{
  "adamw_lr_other_params": 0.0011,
  "lr_schedule": "cosine_restarts",
  "final_lr_fraction": 0.01
}
Rows from block 11, named by matrix and row number. Rows with one number belong to one neuron. Each number is 200 + 20 x the weight over its row's rms, rounded and kept within 0 to 999. All counts start at 0.
# fc1: MLP up (model.blocks.11.mlp.fc1.weight, 384x96), inputs 0-95
# fc2: MLP down (model.blocks.11.mlp.fc2.weight, 96x384, transposed), outputs 0-95
fc1.200,208,253,200,204,178,188,184,162,210,187,204,134,170,192,176,205,187,200,180,201,197,187,214,195,216,213,223,193,197,204,195,163,216,179,189,178,197,212,219,256,200,217,195,232,225,215,215,202,227,205,190,220,213,208,183,157,186,219,207,180,185,161,204,189,227,218,193,195,207,214,186,194,202,209,186,214,206,196,202,232,236,226,183,217,205,190,211,191,204,207,165,212,195,172,216,168
fc2.200,177,177,224,206,183,175,205,218,204,202,199,221,232,228,204,189,206,214,177,210,207,171,161,197,176,192,210,220,202,201,180,184,178,208,241,192,197,209,188,211,212,191,214,213,172,187,240,198,181,202,202,194,233,227,204,176,197,192,180,194,208,201,211,208,191,221,195,209,200,169,181,191,208,178,197,200,230,176,232,125,214,197,183,222,160,195,252,225,218,188,172,190,199,195,201,222
fc1.201,208,235,221,146,209,254,182,218,234,194,219,214,210,168,165,186,183,219,219,200,202,192,218,184,203,202,211,239,185,223,197,224,178,179,211,172,208,189,167,181,199,183,190,202,182,211,194,192,202,187,190,166,186,204,188,213,167,216,194,159,216,195,218,188,166,182,183,209,215,226,207,211,214,186,197,226,191,168,224,226,219,214,191,240,214,177,207,230,209,184,193,191,202,203,219,186
fc2.201,199,221,169,222,204,192,210,200,244,203,218,235,206,160,181,198,208,163,171,190,211,243,199,186,180,119,212,192,181,180,220,251,189,208,174,181,191,192,215,178,175,184,200,198,204,204,212,181,230,197,222,182,212,243,228,214,192,227,200,202,202,195,209,199,210,201,217,179,193,203,209,195,217,219,217,195,191,205,216,183,212,182,206,193,207,197,199,180,178,239,185,214,182,195,204,203
fc1.202,213,202,204,205,181,214,178,173,178,186,227,197,179,209,203,183,198,192,184,207,193,165,196,175,202,188,187,219,203,231,201,215,203,179,179,198,197,235,229,187,219,251,161,192,241,248,216,210,212,191,178,196,175,178,200,169,200,196,191,195,187,166,186,202,217,195,203,209,217,233,240,193,195,222,211,207,196,186,207,247,221,191,166,182,182,241,201,214,165,187,174,224,192,212,200,207
fc2.202,191,186,192,195,183,261,194,227,167,195,211,186,189,178,189,213,210,115,210,203,236,216,206,195,211,172,214,240,228,184,210,239,180,199,245,202,181,191,202,197,199,228,205,193,188,205,179,186,173,221,206,202,201,206,183,195,201,195,204,239,212,192,185,208,193,198,206,204,179,177,198,208,196,175,211,197,184,194,231,160,207,191,218,206,226,216,188,213,198,230,195,206,190,226,197,204
fc1.203,188,192,225,168,232,233,224,226,174,146,186,195,198,230,215,203,204,191,188,200,187,229,184,199,185,190,193,194,178,198,150,173,205,204,219,190,239,209,203,208,214,204,204,191,215,213,199,189,206,168,206,158,215,221,190,193,206,225,196,212,217,211,179,163,175,195,203,223,176,197,215,198,175,217,195,156,180,208,209,200,185,205,200,209,162,231,186,232,213,209,198,234,209,230,192,233
fc2.203,158,221,185,213,223,194,201,211,194,173,209,179,167,181,202,194,226,206,180,181,199,195,195,221,191,204,202,194,221,196,191,173,201,222,231,199,179,185,206,183,182,189,163,197,178,222,184,175,194,177,222,191,215,211,168,178,195,215,198,203,211,244,202,217,200,190,208,160,197,157,186,224,191,195,212,200,175,222,179,238,210,249,189,186,203,145,197,193,189,174,177,201,226,228,199,167
fc1.204,215,149,198,193,196,230,207,233,211,172,215,158,183,199,193,186,182,194,167,193,231,206,207,205,194,226,185,183,181,171,205,178,192,193,192,194,202,226,199,234,218,213,188,209,226,225,172,182,200,204,184,215,163,199,223,174,196,226,203,209,230,216,181,190,216,181,183,223,201,201,198,219,182,217,213,189,200,195,260,191,211,148,190,187,195,195,187,234,188,214,225,193,175,219,208,229
fc2.204,213,181,207,176,245,211,202,223,227,221,205,221,191,195,208,203,198,198,197,241,183,173,213,188,164,186,188,195,179,211,226,189,207,214,194,189,219,211,217,206,236,210,202,211,174,214,200,177,208,215,191,228,232,186,188,199,188,186,186,174,216,167,220,169,216,189,194,207,227,198,195,149,189,209,175,164,210,192,204,218,188,197,185,204,214,152,180,165,218,179,229,150,206,173,201,183
fc1.205,154,199,250,198,168,203,192,191,179,193,202,192,234,212,205,187,193,203,215,235,209,196,176,213,216,202,206,204,203,201,203,184,231,218,199,205,198,157,216,200,203,191,212,207,199,207,197,182,180,140,226,216,226,192,184,203,205,219,195,235,216,224,225,158,195,158,208,171,184,224,224,184,182,195,190,244,183,171,201,197,198,182,218,188,179,244,192,190,184,212,191,202,189,229,200,203
fc2.205,203,192,165,215,211,194,206,180,206,205,190,236,220,231,212,194,190,209,207,196,212,187,239,200,259,197,179,202,168,182,176,189,208,201,206,196,204,197,165,206,224,154,168,191,170,253,199,170,175,205,201,216,208,209,184,211,195,199,185,194,201,231,206,162,193,206,194,194,182,182,193,207,164,191,196,237,220,210,205,198,194,225,194,187,137,220,206,198,203,194,202,188,195,218,220,170
fc1.206,191,159,210,194,203,187,198,170,197,202,176,233,193,241,188,175,184,181,161,181,223,223,211,193,153,190,175,201,225,207,209,196,201,205,206,195,177,200,230,204,182,209,234,216,170,181,234,220,228,198,234,194,172,205,204,222,194,188,208,185,248,194,170,198,225,223,211,209,177,237,201,174,202,189,201,187,216,213,180,181,192,208,179,216,202,192,239,186,187,201,219,219,163,202,214,193
fc2.206,218,183,188,200,152,206,205,201,194,159,175,224,185,224,190,201,197,193,180,190,184,218,173,191,229,179,204,213,193,198,206,198,230,208,220,183,194,204,213,223,182,173,189,196,185,193,206,198,169,173,194,229,182,230,209,209,210,182,194,188,238,207,211,202,205,208,204,201,193,188,189,223,203,144,187,208,205,175,212,171,183,215,176,181,259,178,211,164,155,175,224,202,200,198,195,243
fc1.207,196,267,176,201,196,188,230,198,219,176,181,183,193,189,188,186,162,222,193,180,212,214,222,198,196,232,217,203,199,203,210,228,208,257,210,165,216,215,157,217,186,198,208,188,187,198,225,202,198,162,172,221,187,181,203,207,179,206,235,198,244,207,201,175,190,197,208,217,188,213,230,201,206,216,163,201,169,208,209,207,192,193,215,213,186,203,195,190,214,207,169,172,180,186,214,181
fc2.207,147,216,177,209,216,172,233,225,195,208,211,188,205,167,185,205,211,165,161,222,215,233,224,231,179,218,195,222,188,206,212,182,166,218,206,195,204,183,171,172,224,179,205,195,230,209,199,223,193,222,205,159,210,186,219,206,191,173,204,208,177,222,209,214,206,199,211,192,202,190,183,219,197,223,185,189,203,189,198,167,196,164,201,173,184,191,222,195,227,235,244,201,175,207,214,209
fc1.208,208,225,207,197,180,219,198,177,176,209,209,191,229,191,201,227,220,227,240,215,190,194,233,212,208,170,214,160,201,211,195,187,192,201,220,220,179,227,221,185,187,187,211,219,194,202,202,198,204,171,185,209,206,202,195,200,200,228,221,197,211,245,187,153,184,155,194,159,172,213,189,167,216,224,208,163,212,172,194,196,211,192,216,206,231,232,191,192,199,217,149,189,220,205,176,193
fc2.208,253,206,198,207,228,210,204,178,196,173,215,224,231,245,203,188,212,198,191,203,214,206,231,184,258,181,208,188,211,157,181,184,201,164,235,184,239,196,181,188,195,202,178,222,188,227,203,191,196,217,201,181,217,192,171,172,191,207,211,191,199,187,226,187,217,205,199,214,192,237,177,221,162,204,195,215,202,186,200,192,160,188,226,208,205,224,208,187,195,208,199,197,189,191,201,156
fc1.209,200,230,218,178,191,209,159,193,221,196,214,226,246,201,193,192,237,228,222,194,177,176,222,214,200,184,182,196,210,195,198,221,184,202,227,185,171,218,161,186,186,215,197,200,205,211,206,190,164,192,212,234,165,183,176,211,177,214,173,154,198,203,186,186,225,209,187,195,190,200,228,217,191,187,216,228,206,200,158,221,222,202,216,206,215,205,172,239,228,225,189,191,203,174,191,177
fc2.209,215,236,179,203,211,186,172,188,247,186,233,216,169,197,197,190,201,172,208,209,201,149,210,209,216,198,188,201,196,226,204,252,212,219,206,207,194,181,214,185,220,214,207,206,205,218,202,232,232,219,186,165,206,197,176,196,171,234,189,202,185,188,203,215,183,192,187,192,201,168,198,196,211,224,206,205,190,187,167,183,251,181,199,224,191,195,227,171,181,244,195,183,164,208,194,201
fc1.210,246,198,188,202,227,176,208,180,184,176,209,200,217,183,185,186,204,205,180,188,176,204,211,231,193,183,195,189,209,193,250,179,224,166,195,161,170,219,172,224,201,183,211,202,178,165,234,193,197,214,212,226,184,195,212,188,192,210,217,199,219,220,177,221,229,219,237,196,224,192,212,208,197,197,208,164,213,217,230,174,214,181,220,231,184,175,241,198,195,189,207,209,175,199,191,163
fc2.210,202,179,179,172,217,189,201,186,204,178,176,212,160,207,185,201,214,193,192,209,196,231,203,215,221,202,201,207,175,202,186,198,202,207,176,196,197,202,204,184,215,187,174,176,220,215,193,216,204,181,141,223,177,201,194,195,208,173,175,192,202,232,217,206,194,218,225,166,200,175,185,212,207,161,209,253,241,242,220,202,207,232,204,184,234,198,187,161,164,194,186,219,174,209,181,193
fc1.211,182,199,192,172,211,199,202,185,187,209,199,200,165,218,186,201,207,211,187,207,180,231,203,185,186,169,195,237,174,191,172,202,174,222,199,203,205,157,192,236,174,193,213,194,218,228,213,211,227,221,206,204,195,181,192,210,173,192,200,180,272,178,226,203,211,243,181,237,211,225,202,233,183,193,190,201,189,189,200,196,203,187,218,195,202,191,157,233,171,186,216,201,186,186,235,205
fc2.211,191,228,216,190,139,209,199,194,216,165,203,180,201,255,183,175,177,174,223,195,205,211,190,182,212,184,196,220,194,210,206,207,229,218,215,175,199,174,200,187,190,197,167,199,183,161,206,186,151,167,197,216,198,206,204,216,194,191,195,221,222,198,192,226,190,197,204,200,205,200,204,213,216,158,196,196,199,205,216,147,166,179,169,196,208,219,217,168,207,202,193,217,214,179,215,234
fc1.212,179,195,188,192,220,180,190,234,222,190,195,199,209,179,224,218,217,197,211,187,188,216,184,200,151,225,173,208,223,198,206,214,223,193,214,169,197,221,176,174,253,191,197,225,196,200,222,220,187,202,173,227,210,194,204,226,215,164,204,197,219,245,180,188,228,145,187,210,191,187,227,190,196,164,188,191,189,206,170,194,176,192,190,221,213,195,232,218,183,228,204,210,195,180,205,166
fc2.212,168,184,207,203,183,198,184,199,214,191,168,226,194,219,220,206,211,183,205,196,218,226,168,227,208,202,208,189,190,194,199,197,219,206,212,187,196,189,201,226,185,180,189,195,181,202,198,191,203,202,201,201,193,174,227,194,211,185,198,209,218,257,203,175,171,198,231,215,222,152,205,254,236,166,185,217,215,184,237,184,175,227,186,163,170,201,226,173,182,174,203,202,185,190,196,241
fc1.213,192,211,242,196,205,201,206,176,186,197,178,190,196,215,191,226,200,197,189,192,192,187,217,188,162,189,205,197,189,201,183,185,191,244,209,192,190,177,193,217,152,238,198,248,183,217,140,194,188,189,182,199,227,209,210,182,201,193,204,185,226,219,194,188,185,164,194,249,226,193,209,181,223,207,180,203,196,202,228,225,233,191,210,185,193,248,225,197,217,219,214,183,192,183,181,184
fc2.213,195,203,212,208,193,191,203,184,202,204,196,226,247,153,192,203,219,208,204,225,179,222,204,168,249,204,232,190,207,185,179,192,203,217,204,227,170,188,178,173,149,201,189,187,206,186,214,188,200,206,178,176,152,206,223,216,199,210,171,215,194,200,196,194,199,203,223,233,231,213,213,190,203,165,203,217,192,192,206,180,172,193,199,234,231,237,206,189,193,221,198,202,172,223,197,238
fc1.214,225,223,179,161,202,188,209,198,187,194,197,196,183,200,186,225,213,202,203,169,176,195,209,209,222,198,200,204,212,209,235,230,212,168,186,176,221,210,209,198,168,194,196,166,224,204,155,187,219,241,194,199,218,167,183,161,206,180,199,222,210,183,220,168,228,192,206,216,239,192,205,204,211,207,154,219,194,200,197,190,191,199,215,217,151,239,169,180,234,210,209,213,194,193,196,217
fc2.214,201,217,174,200,181,177,221,193,177,193,220,174,188,194,174,179,185,168,200,187,210,229,225,212,188,222,183,195,158,196,183,174,177,207,199,196,221,183,179,205,225,184,186,196,197,198,193,210,197,220,183,204,168,170,206,170,169,175,222,207,188,202,207,214,173,201,221,196,170,197,196,175,226,237,214,211,184,181,200,176,222,160,223,242,159,211,189,211,202,213,223,191,211,260,204,207
fc1.215,175,221,187,209,201,201,186,185,193,224,190,216,205,208,196,196,212,192,205,198,172,211,247,192,178,195,191,187,223,192,213,198,194,195,219,201,204,241,205,154,249,206,234,242,192,167,151,204,194,201,193,188,212,207,164,181,200,231,218,175,166,189,208,205,203,173,216,220,177,219,178,217,191,219,219,202,212,182,189,199,159,174,220,208,229,237,232,186,207,189,207,201,189,192,175,180
fc2.215,202,226,201,183,241,194,186,203,209,201,224,174,153,180,211,199,209,216,206,202,201,197,164,180,193,204,176,210,223,189,180,209,268,203,200,167,209,207,212,210,225,213,194,212,204,207,164,196,171,153,209,219,208,175,189,176,200,202,173,168,198,177,190,212,198,188,166,192,204,192,225,196,188,195,217,233,174,208,195,248,189,190,188,177,219,181,181,169,195,196,214,202,197,222,232,188
fc1.216,175,215,181,194,175,224,205,166,183,197,187,200,211,152,198,180,221,200,182,238,239,206,223,163,173,191,164,214,186,194,195,181,211,187,202,196,210,181,218,181,222,182,209,202,212,177,177,216,174,224,189,207,178,200,182,210,227,246,187,180,203,224,201,200,217,183,212,219,222,211,205,195,273,197,203,202,215,185,219,218,215,180,174,169,200,195,202,195,200,228,230,202,191,189,209,180
fc2.216,182,172,207,204,189,201,164,201,178,201,196,226,213,224,177,196,193,197,169,173,185,145,207,204,134,196,198,197,204,209,212,191,193,227,211,187,204,169,219,202,185,208,204,214,185,218,186,198,213,208,211,194,217,177,201,196,184,251,199,173,189,190,201,173,217,171,193,211,198,211,234,193,156,216,203,233,220,212,211,189,171,170,204,204,232,206,192,239,204,210,209,204,237,213,228,220