config = dict(
    arch='convnext',
    model='image super-resolution model',
    dataset='regions of photos with short descriptions (Visual Genome)',
    train_examples=203450,
    image_size=32,
    grayscale=True,
    crop_scale_min=1,
    horizontal_flip=True,
    translate=0.06,
    color_jitter=0.2,
    task='super_resolution',
    loss='l1',
    scale=2,
    isotropic=False,
    norm='layernorm',
    activation='gelu',
    mlp_ratio=4,
    inner_norm=False,
    patch_size=[1, 1],
    depths=[14],
    widths=[96],
    kernel_size=3,
    init='trunc_normal_002',
    residual_init='none',
    optimizer='muon',
    muon_scale='original',
    lr=0.012,
    momentum=0.95,
    nesterov=True,
    orthogonalizer='newton_schulz_5',
    adamw_lr_other_params=0.0011,
    steps=9200,
    batch_size=128,
    epochs=5.8,
    lr_schedule='cosine_restarts',
    final_lr_fraction=0.01,
    warmup_steps=460,
    weight_decay=0.05,
    adamw_weight_decay_other_params=0.05,
)
Rows from block 9 of a small image super-resolution model, named by matrix and row number. Rows with one number belong to one neuron. Each number is 128 + 32 x the weight over its row's rms, rounded and kept within 0 to 255. All counts start at 0. Numbers have three digits each.
After each neuron's rows are labels from the 100 images, of 14976, where the neuron reaches its highest value: "colour at peak" is the nearest of a few named colours to the mean colour under the peak. Only what is clearly more common there than usual is listed. The data: regions of photos with short descriptions (Visual Genome). In brackets: how many of the 100.
# fc1: MLP up (model.blocks.9.mlp.fc1.weight, 384x96), inputs 0-95
# fc2: MLP down (model.blocks.9.mlp.fc2.weight, 96x384, transposed), outputs 0-95

fc1.383:179092147137141085146156072155122139134094116137156187130113173170078173072152091077124179146174139168110110127123092110120094141109095104142078164117167151081153106085175163070150163129210132107125096130157158103126149101161081148091122180137138070111121082168133101089152130110165153109
fc2.383:107143117115148073162144125105137165135151139074128000126158131048136149137167100097130149164159111169165107129161123151136143107147118147103089101135140121136091155113206120099152125129154149141156132120152136116111114151164144103171145115117105122143122104161116118145146152088102119143
colour at peak: white (58)

fc1.182:129152185109082111134129143164148093136120148149124035129126192077150126065122144139111120095167109115102146197116129100120123144128112148177112194137104139198140114150143106115063145181127090179178105187148142083091162072144135102086137138167088095144084121152141138122109161128073131102
fc2.182:079084070102094148164134113152151096138098186188183089153121137204161172132053170117082147139109147145111145155153088125122117141120148119099066174123131143095143153165174070098166106141144117084152087141191133099101167174127160122126122109202131138135136138127144121168121148132151190111
colour at peak: black (77)

fc1.208:082146110181146097142179104143114156170128095141105163136133167131096102146129111038107167115187110096123116142122143121127119153105088067109086141113065134176118124130180152121104139117190182127124065125142175111122154187084105133103145138155147052187121118130136082075162155137078122086
fc2.208:130085166142131108098146124190124088098121166161106000129108096108073171138083131086109088121191111206151127130152105151152117136092100123139151078124104172122130099171120111089117137143130114176144109135149142137118119097166095120142121133153102103113127159118129082127078171154144139126
colour at peak: black (75)

fc1.288:080152144115119144103232120052130098113106118133089127132143120086145158154110136134095151188067141137163150148097152127097175137122067136133099108074167154147105176116104088098147088124105089087184117124157169143129115151211124117200154151098154142115110158073127107111122170159090116115
fc2.288:096151185099104135107158101112138162107115112129134084108105065062138120115122174111110119057135124040158137131144169111169124074097122151144110120118093143129105175137161122133141095237090130145143173128163125111156191117130120199129132122126113184193130155126098167070111098123143147128
colour at peak: black (73)

fc1.184:097102123148149158150174133143137145068150141129059108137153138095133124126154151083141118133103100136131091123116149121118107104088176128076091181041150120131156186184136164061120192128102181174076138087145183141104123175144153133116075065147094149143143157167076136141126137133127129065
fc2.184:161097156150118112122086174149108169153078174067097117148154138114097104100102106185174136140144145115123121125148078165114190159130134155142114130132134107153088061132157142088058103054152106121093078112114091181090073086118137125176144208138136077091159134122133127160150113097088116166
colour at peak: white (49)

fc1.167:147099115113114132136111150093159093152146187203098128142175109169116118167032153117139173141110173077166116082225108157088141139155123123093131116164075122135144121087089181177134126182136097051097140122107143104114144123101106115135151126189115113176096108134088137122138150130119165112
fc2.167:125157157149120115111079094083118120108168180123101184133151134118101078144022169160130063131103164148186149120150134129158140193163163109137134197145176163129135133141148158127147138171158174179164184113085144126158146103169141150147099146122168108184081144137128147138116089091158161139
colour at peak: grey (88)

fc1.259:110118103139152152133079119084095152113133117116105123115105121098085116208084130145146172148134140069181155134154133159120165088113118084112115139098136151081180096094154123105140129193203139034118120124086110132175158121180070183134083080159094141159131150127125087122120150161166160166
fc2.259:102133169146081110118099094083162125145130142146154085116145090140141116207112144170130132147108112128141110078157118115150098099134145171154111110183169137147169143117162146129147099211148184144136138158117185096095136084113143150181123138135110102158199156090114111133084151021101197155
colour at peak: white (30)

fc1.230:179107140094172128090105160100181096135131114122143166051151148173127149148126147188140100135146141115170126152153107116133176095182146156158096141103115152088115130080083153037110147122105128131136097219070115102104126110159130124114189101089136143094146088103183119156159116155103102068
fc2.230:096050127118150120116175155092125071124209104150142166133062141150092101111146123131140143155098168094140051176111172156111129087165138155136121152114154160099075171170119102106078133116137132154165144118082109067183151111146162040147148118164105110119180139160105116128122114091152140112
colour at peak: grey (92)

fc1.277:116078164162137149081177079134115142160118073152089138173206134177104111127157135109097109106134147126140149162155132113119165082135146122211185104166148088153088140153069111132129094076127099178132144127108087120079135062083141167132129115200084103103138121116124129141068099163143142159
fc2.277:199136095127125078142146069150115145149105096148126131154135190093137096151194232125129122138170112077125079087126134135089142140094137152146153071165171136079153127106089153107094155093150096080168093161138134119177128125182122134103147140173140122137127173161117102172197155121170136106
colour at peak: white (46)

fc1.297:100107163149165103151151174158110091090154135126074175151081094131142087133154163075155179151160157099098097146068188176104072185137125147115101087164096121135158109144102166108105173189153065171152143142169170118133159118074102149105130101106088120119117085145121134056120131117125091117
fc2.297:149133141158160137135102155136134150130091122074170003151165126195108118119074128146101118131151180121100133135117153085173136159093151153174122167161075089144127102126126107130116105168168143137128102117084106148113182093168146135130125120185111139089168124157133132167220086151190137153
colour at peak: black (81)

fc1.276:149153124084133127115153062107195127207111056117112171110121115119129194110143102125136095084145132132114135134088176089116074133146105198155142113143157115146123145143128117129131143061093119144135092218131145145111139049134137095106110133191169129163165099105083132096152114157172079116
fc2.276:138109077107125158108147150144179143041082108176162029165082089109120174089137099106106132104078134106151111159106144145104173144140134141169115143154141148084114118081143115134132164105132187098154112097119173117162111075155153097106135084105107158164188144107187117158095128076163141093
colour at peak: black (66)

fc1.294:099145151119160122149086100142162162133141162120112140066114194144163186144153143141104152102104133082098159175154150135101148135143139136125094059123060125130104080138089108107065128110079160172160074177113119125101134193127105126107144123128105102147175119089157109144135085153227121059
fc2.294:108154117139106132097135165151167128145126152116134127155107109132136134096111142057054099110151153129143082153067104145067082150079133188138108145127174145074121111111145127171105123190106041105070077039112134179159100130154128079144111092144142112094147138108153139119123087138166169092
colour at peak: black (82)

fc1.9:101137137105082061088091191087128115120142155107138148107139127132092143143153113068135153129155073168147140140096166178116055145132121167134156164080105186121124111140191089059120130104132080078122097173112138161102154158129170112114135153099169106150136085134135110036183127163119137158
fc2.9:127178120124110218129091119125133179139126090136170000174106148147115130117101152154167160150188142141129187145156093135132182068117108134136120091144133112161147160101115119093160103141175106095119182158133127139142149120123141131100179141134142129118105108114164139155081156077137118112
colour at peak: black (95)

fc1.314:147149120157132152164102150130162122143126065126067201169124186088099132056120097111100171118183186118111154164128162102102130117090120127096131093069064097128107100124129156118089124124185167142112150170149214094097088090105098104089125149118101191162120166126147136137152113100100118130
fc2.314:117143156134124132121180164130113117089141144139141000138115106130088094074159205091138098143137161108133104128135104116081127140138126106110167152105176143115146135140142134144135140139152121151110145184169154105115157142118150171138172133125134164113143171123129105025068148145146101128
colour at peak: black (92)

fc1.306:113179085137115120151087175083123101155120117133148070132153099083125103178160143129120179142074163138120151111129175196170109148152106143144111124088178158145110087185111100089147068119173092099204070123148129098166147079126123132054118100159182112115123115151084147148138102089118172128
fc2.306:162128098156052227154112142127134132154116155123153154129175136130089097106131056105122082109122161088074151109111115100171150085082105194189142101122113088138180138068159124158111111117153139109154137122082153143137098090143191182129146110155091135106147152103171103092123134064152124117
colour at peak: black (63)

fc1.349:122152143121087096170117142164116139105133177152092161113142155151130153092169121098127128033114102153139083118147188120178150179141058149159140126145135141140121128162142155117074147084123132126135081192125089077099126113128139140062157182173107124139166141100145099070094073147126188064
fc2.349:119123069172111170147104145117142119174127172134177025176112133135145090135076188132102118179157158069133123078141149113119124123118118165135105167155158175092114155093190124166107109129159091106131097122110153120185111105104107113089159088161087185147188084131129147134098132086133150081
colour at peak: black (92)

fc1.58:115119132115157160076125112151180101173077127151138081124162083149136144136126172038187190150101071126109131123080122120124111136156161174099105111183130127135110159076117076167136141090125104123056105187191173151070114174095124087142160124157155168144135117132088113139153123122155134096
fc2.58:103119164128177162099136089101200149122104092136090117143145173060144160116148109153117069142099080183119117080109099155133134155126152047160083124192144102155135142119165160095092095139150145177099151101150170146156122081169088182159181150119109099135126138110120101188173134141073147134
colour at peak: white (29)

fc1.116:134140146124069094097144206174076081164060087102195102136156150123125083092170101093121142153128141148156098117135126149183045155140121126119150119193117116183115125119148120133142095162144155121165114144135131030139108110124163116156117132121154088104193097104104144098121144150162086094
fc2.116:117176100178143191115115155154105154121081166139116143186145201182130119121111164142179143141133116087105137178122139110139157169096118128120124080106090131148193116131136141112121088149169122117092239175151093149130162119112163104156118100140121095138162115114153137126089137109024079120
colour at peak: black (77)

fc1.140:130109134122121130121145195114184107127139144102128126117158096126090126049159148113126127077183187096136127084136175158090107148102162115113123131155075109122137062149106112082111061139160170080118149145125205148128143152147083101083095157170159168165127199143109144093102086144146118195
fc2.140:120138139161148184134187164115132171103158120159123039125127106138170128076176160154186151115137156113071135096133161081143096158182198109144180107152188183128149157143133157154114123171174141120088096172065151152134142099112179148103120185106129143117115166088112126113115173122122106109
colour at peak: black (65)

fc1.30:077152158122116146129095108126104128136180051101157147186138130158181160158173160129118144146108135130090111124117085094120131103155102212125109101097059110120151144119114140090153126152066117174078154119155147124087146070088159091159141098130162146141113115089171072094110180214113147116
fc2.30:125068145175147089126137161125192119091120112141124131131130096128146227119108111122110059151130065170136131169112134095143172177088103190135123173155171160098112133111121106123116134139131156118113130131147144165229097116106103153112172136126159164174136115129091186205108098084129096118
colour at peak: white (34)

fc1.106:120080129129142174105175097144186129159064159177168132120153144119147068140117168090154135108116131107119127166179116103091154091084152092085141047195126156093141146169136092120166110105137085103073148140149131085079111109113162116116156097128130139139146120168057088119146123124193128199
fc2.106:152155154128112174104123109085117151190083131132062146117126162121131114137129180147083112200142107114073148060115077095100122131117174147145030108086131146096101213160124117156064155134120184142127151106147113112150122130132094130124152141154153125155177104108158123154160144145047104128
colour at peak: white (28)

fc1.329:159162134158152092151105110187145091078093113131165141124082145114113125146138124103175083124103122100116126135119109136124119158150169107127182143168157168111110173069131208129179133153101156172134138146114077118092106141171132127145116052101105122112018100199184162113076117105134116125
fc2.329:115131200082075129096103141135158108143166100110139116081127146170174134159175104157159142085139150112127164156157124163125119038137136153109161130114071092164135195160139156065176128158110151138064137119114166143145122148113109149125131113125099093097053127175077189098148101153157110179
colour at peak: white (54)

fc1.255:086121125148138111105138118157150112137128102144048080129172182171150138136120130130147054131130114102073117130079110085075126142134134130105185057186113101165115144101108103099152171132128166124160159124166144102166167119156158118134100140110140111174209129136185114168087109133151186048
fc2.255:108122138130093083163129134167049064164175094118135153089152128125147084056133134146185122157087180107098119089150119140153111083139091096134129148120153101104146154145117143029090146168199154090164166189098093130078122141121126163101102147152173110128163137131100151100110171125159131125
colour at peak: black (63)

fc1.92:136134126151174147098162125188127168065073142147100148129080123130135121181149094148145178162146046164213118141089149161110104154138152145111079141134118171102107135118194114090100099185101122124144087137101051123122102156097131113132058103114133161142141135166091146106129192114087102123
fc2.92:139063172167144093081165118110081110181142116144108170156163124140120072210122077156092148135107126170147091145156143110128108089152176116147105118064145106142162185137120117132128132116120078141111110142178111172058161138144128134154077108206135127125176091092131156163127131134086069168
colour at peak: white (65)

fc1.317:159102135167126116175110151188120120126112112125113131163177136149069147118175113072130120162162139101093151088072137206131119078123163149128091164166147134081129132130122166102116109143175206185145123052157108128155120121051096102111149137136157120120114112106167102106110139108098167039
fc2.317:115092155114157190159127156151185112115115196128134000188156129100172165150098132110158148126136154103127128152122123078137050136112124130074079130145141168130143128143095105120127119123113103118111086057167130138144091128173146126132161138100147112055106116097099179116113130138159150169
colour at peak: black (82)

fc1.187:082130103133113119123093041120197098088092152146138174120129107059079122160086150153146175152077084139132115132157106107140209098118118091109131096146092142087122143128131146188122062192149176173167102167101133117175163149177145164104156101144128141186119126126116105103132109147094118115
fc2.187:130111156104113119131056045163107070138132077209109066083201123117201122138097148075106130132162064121169135195095113173165058153128138140129128166104150147124137108111137137095139092157114071125125088159135144140136124147107094140143080141096129144126108181107117128127121106106137162145
colour at peak: white (66)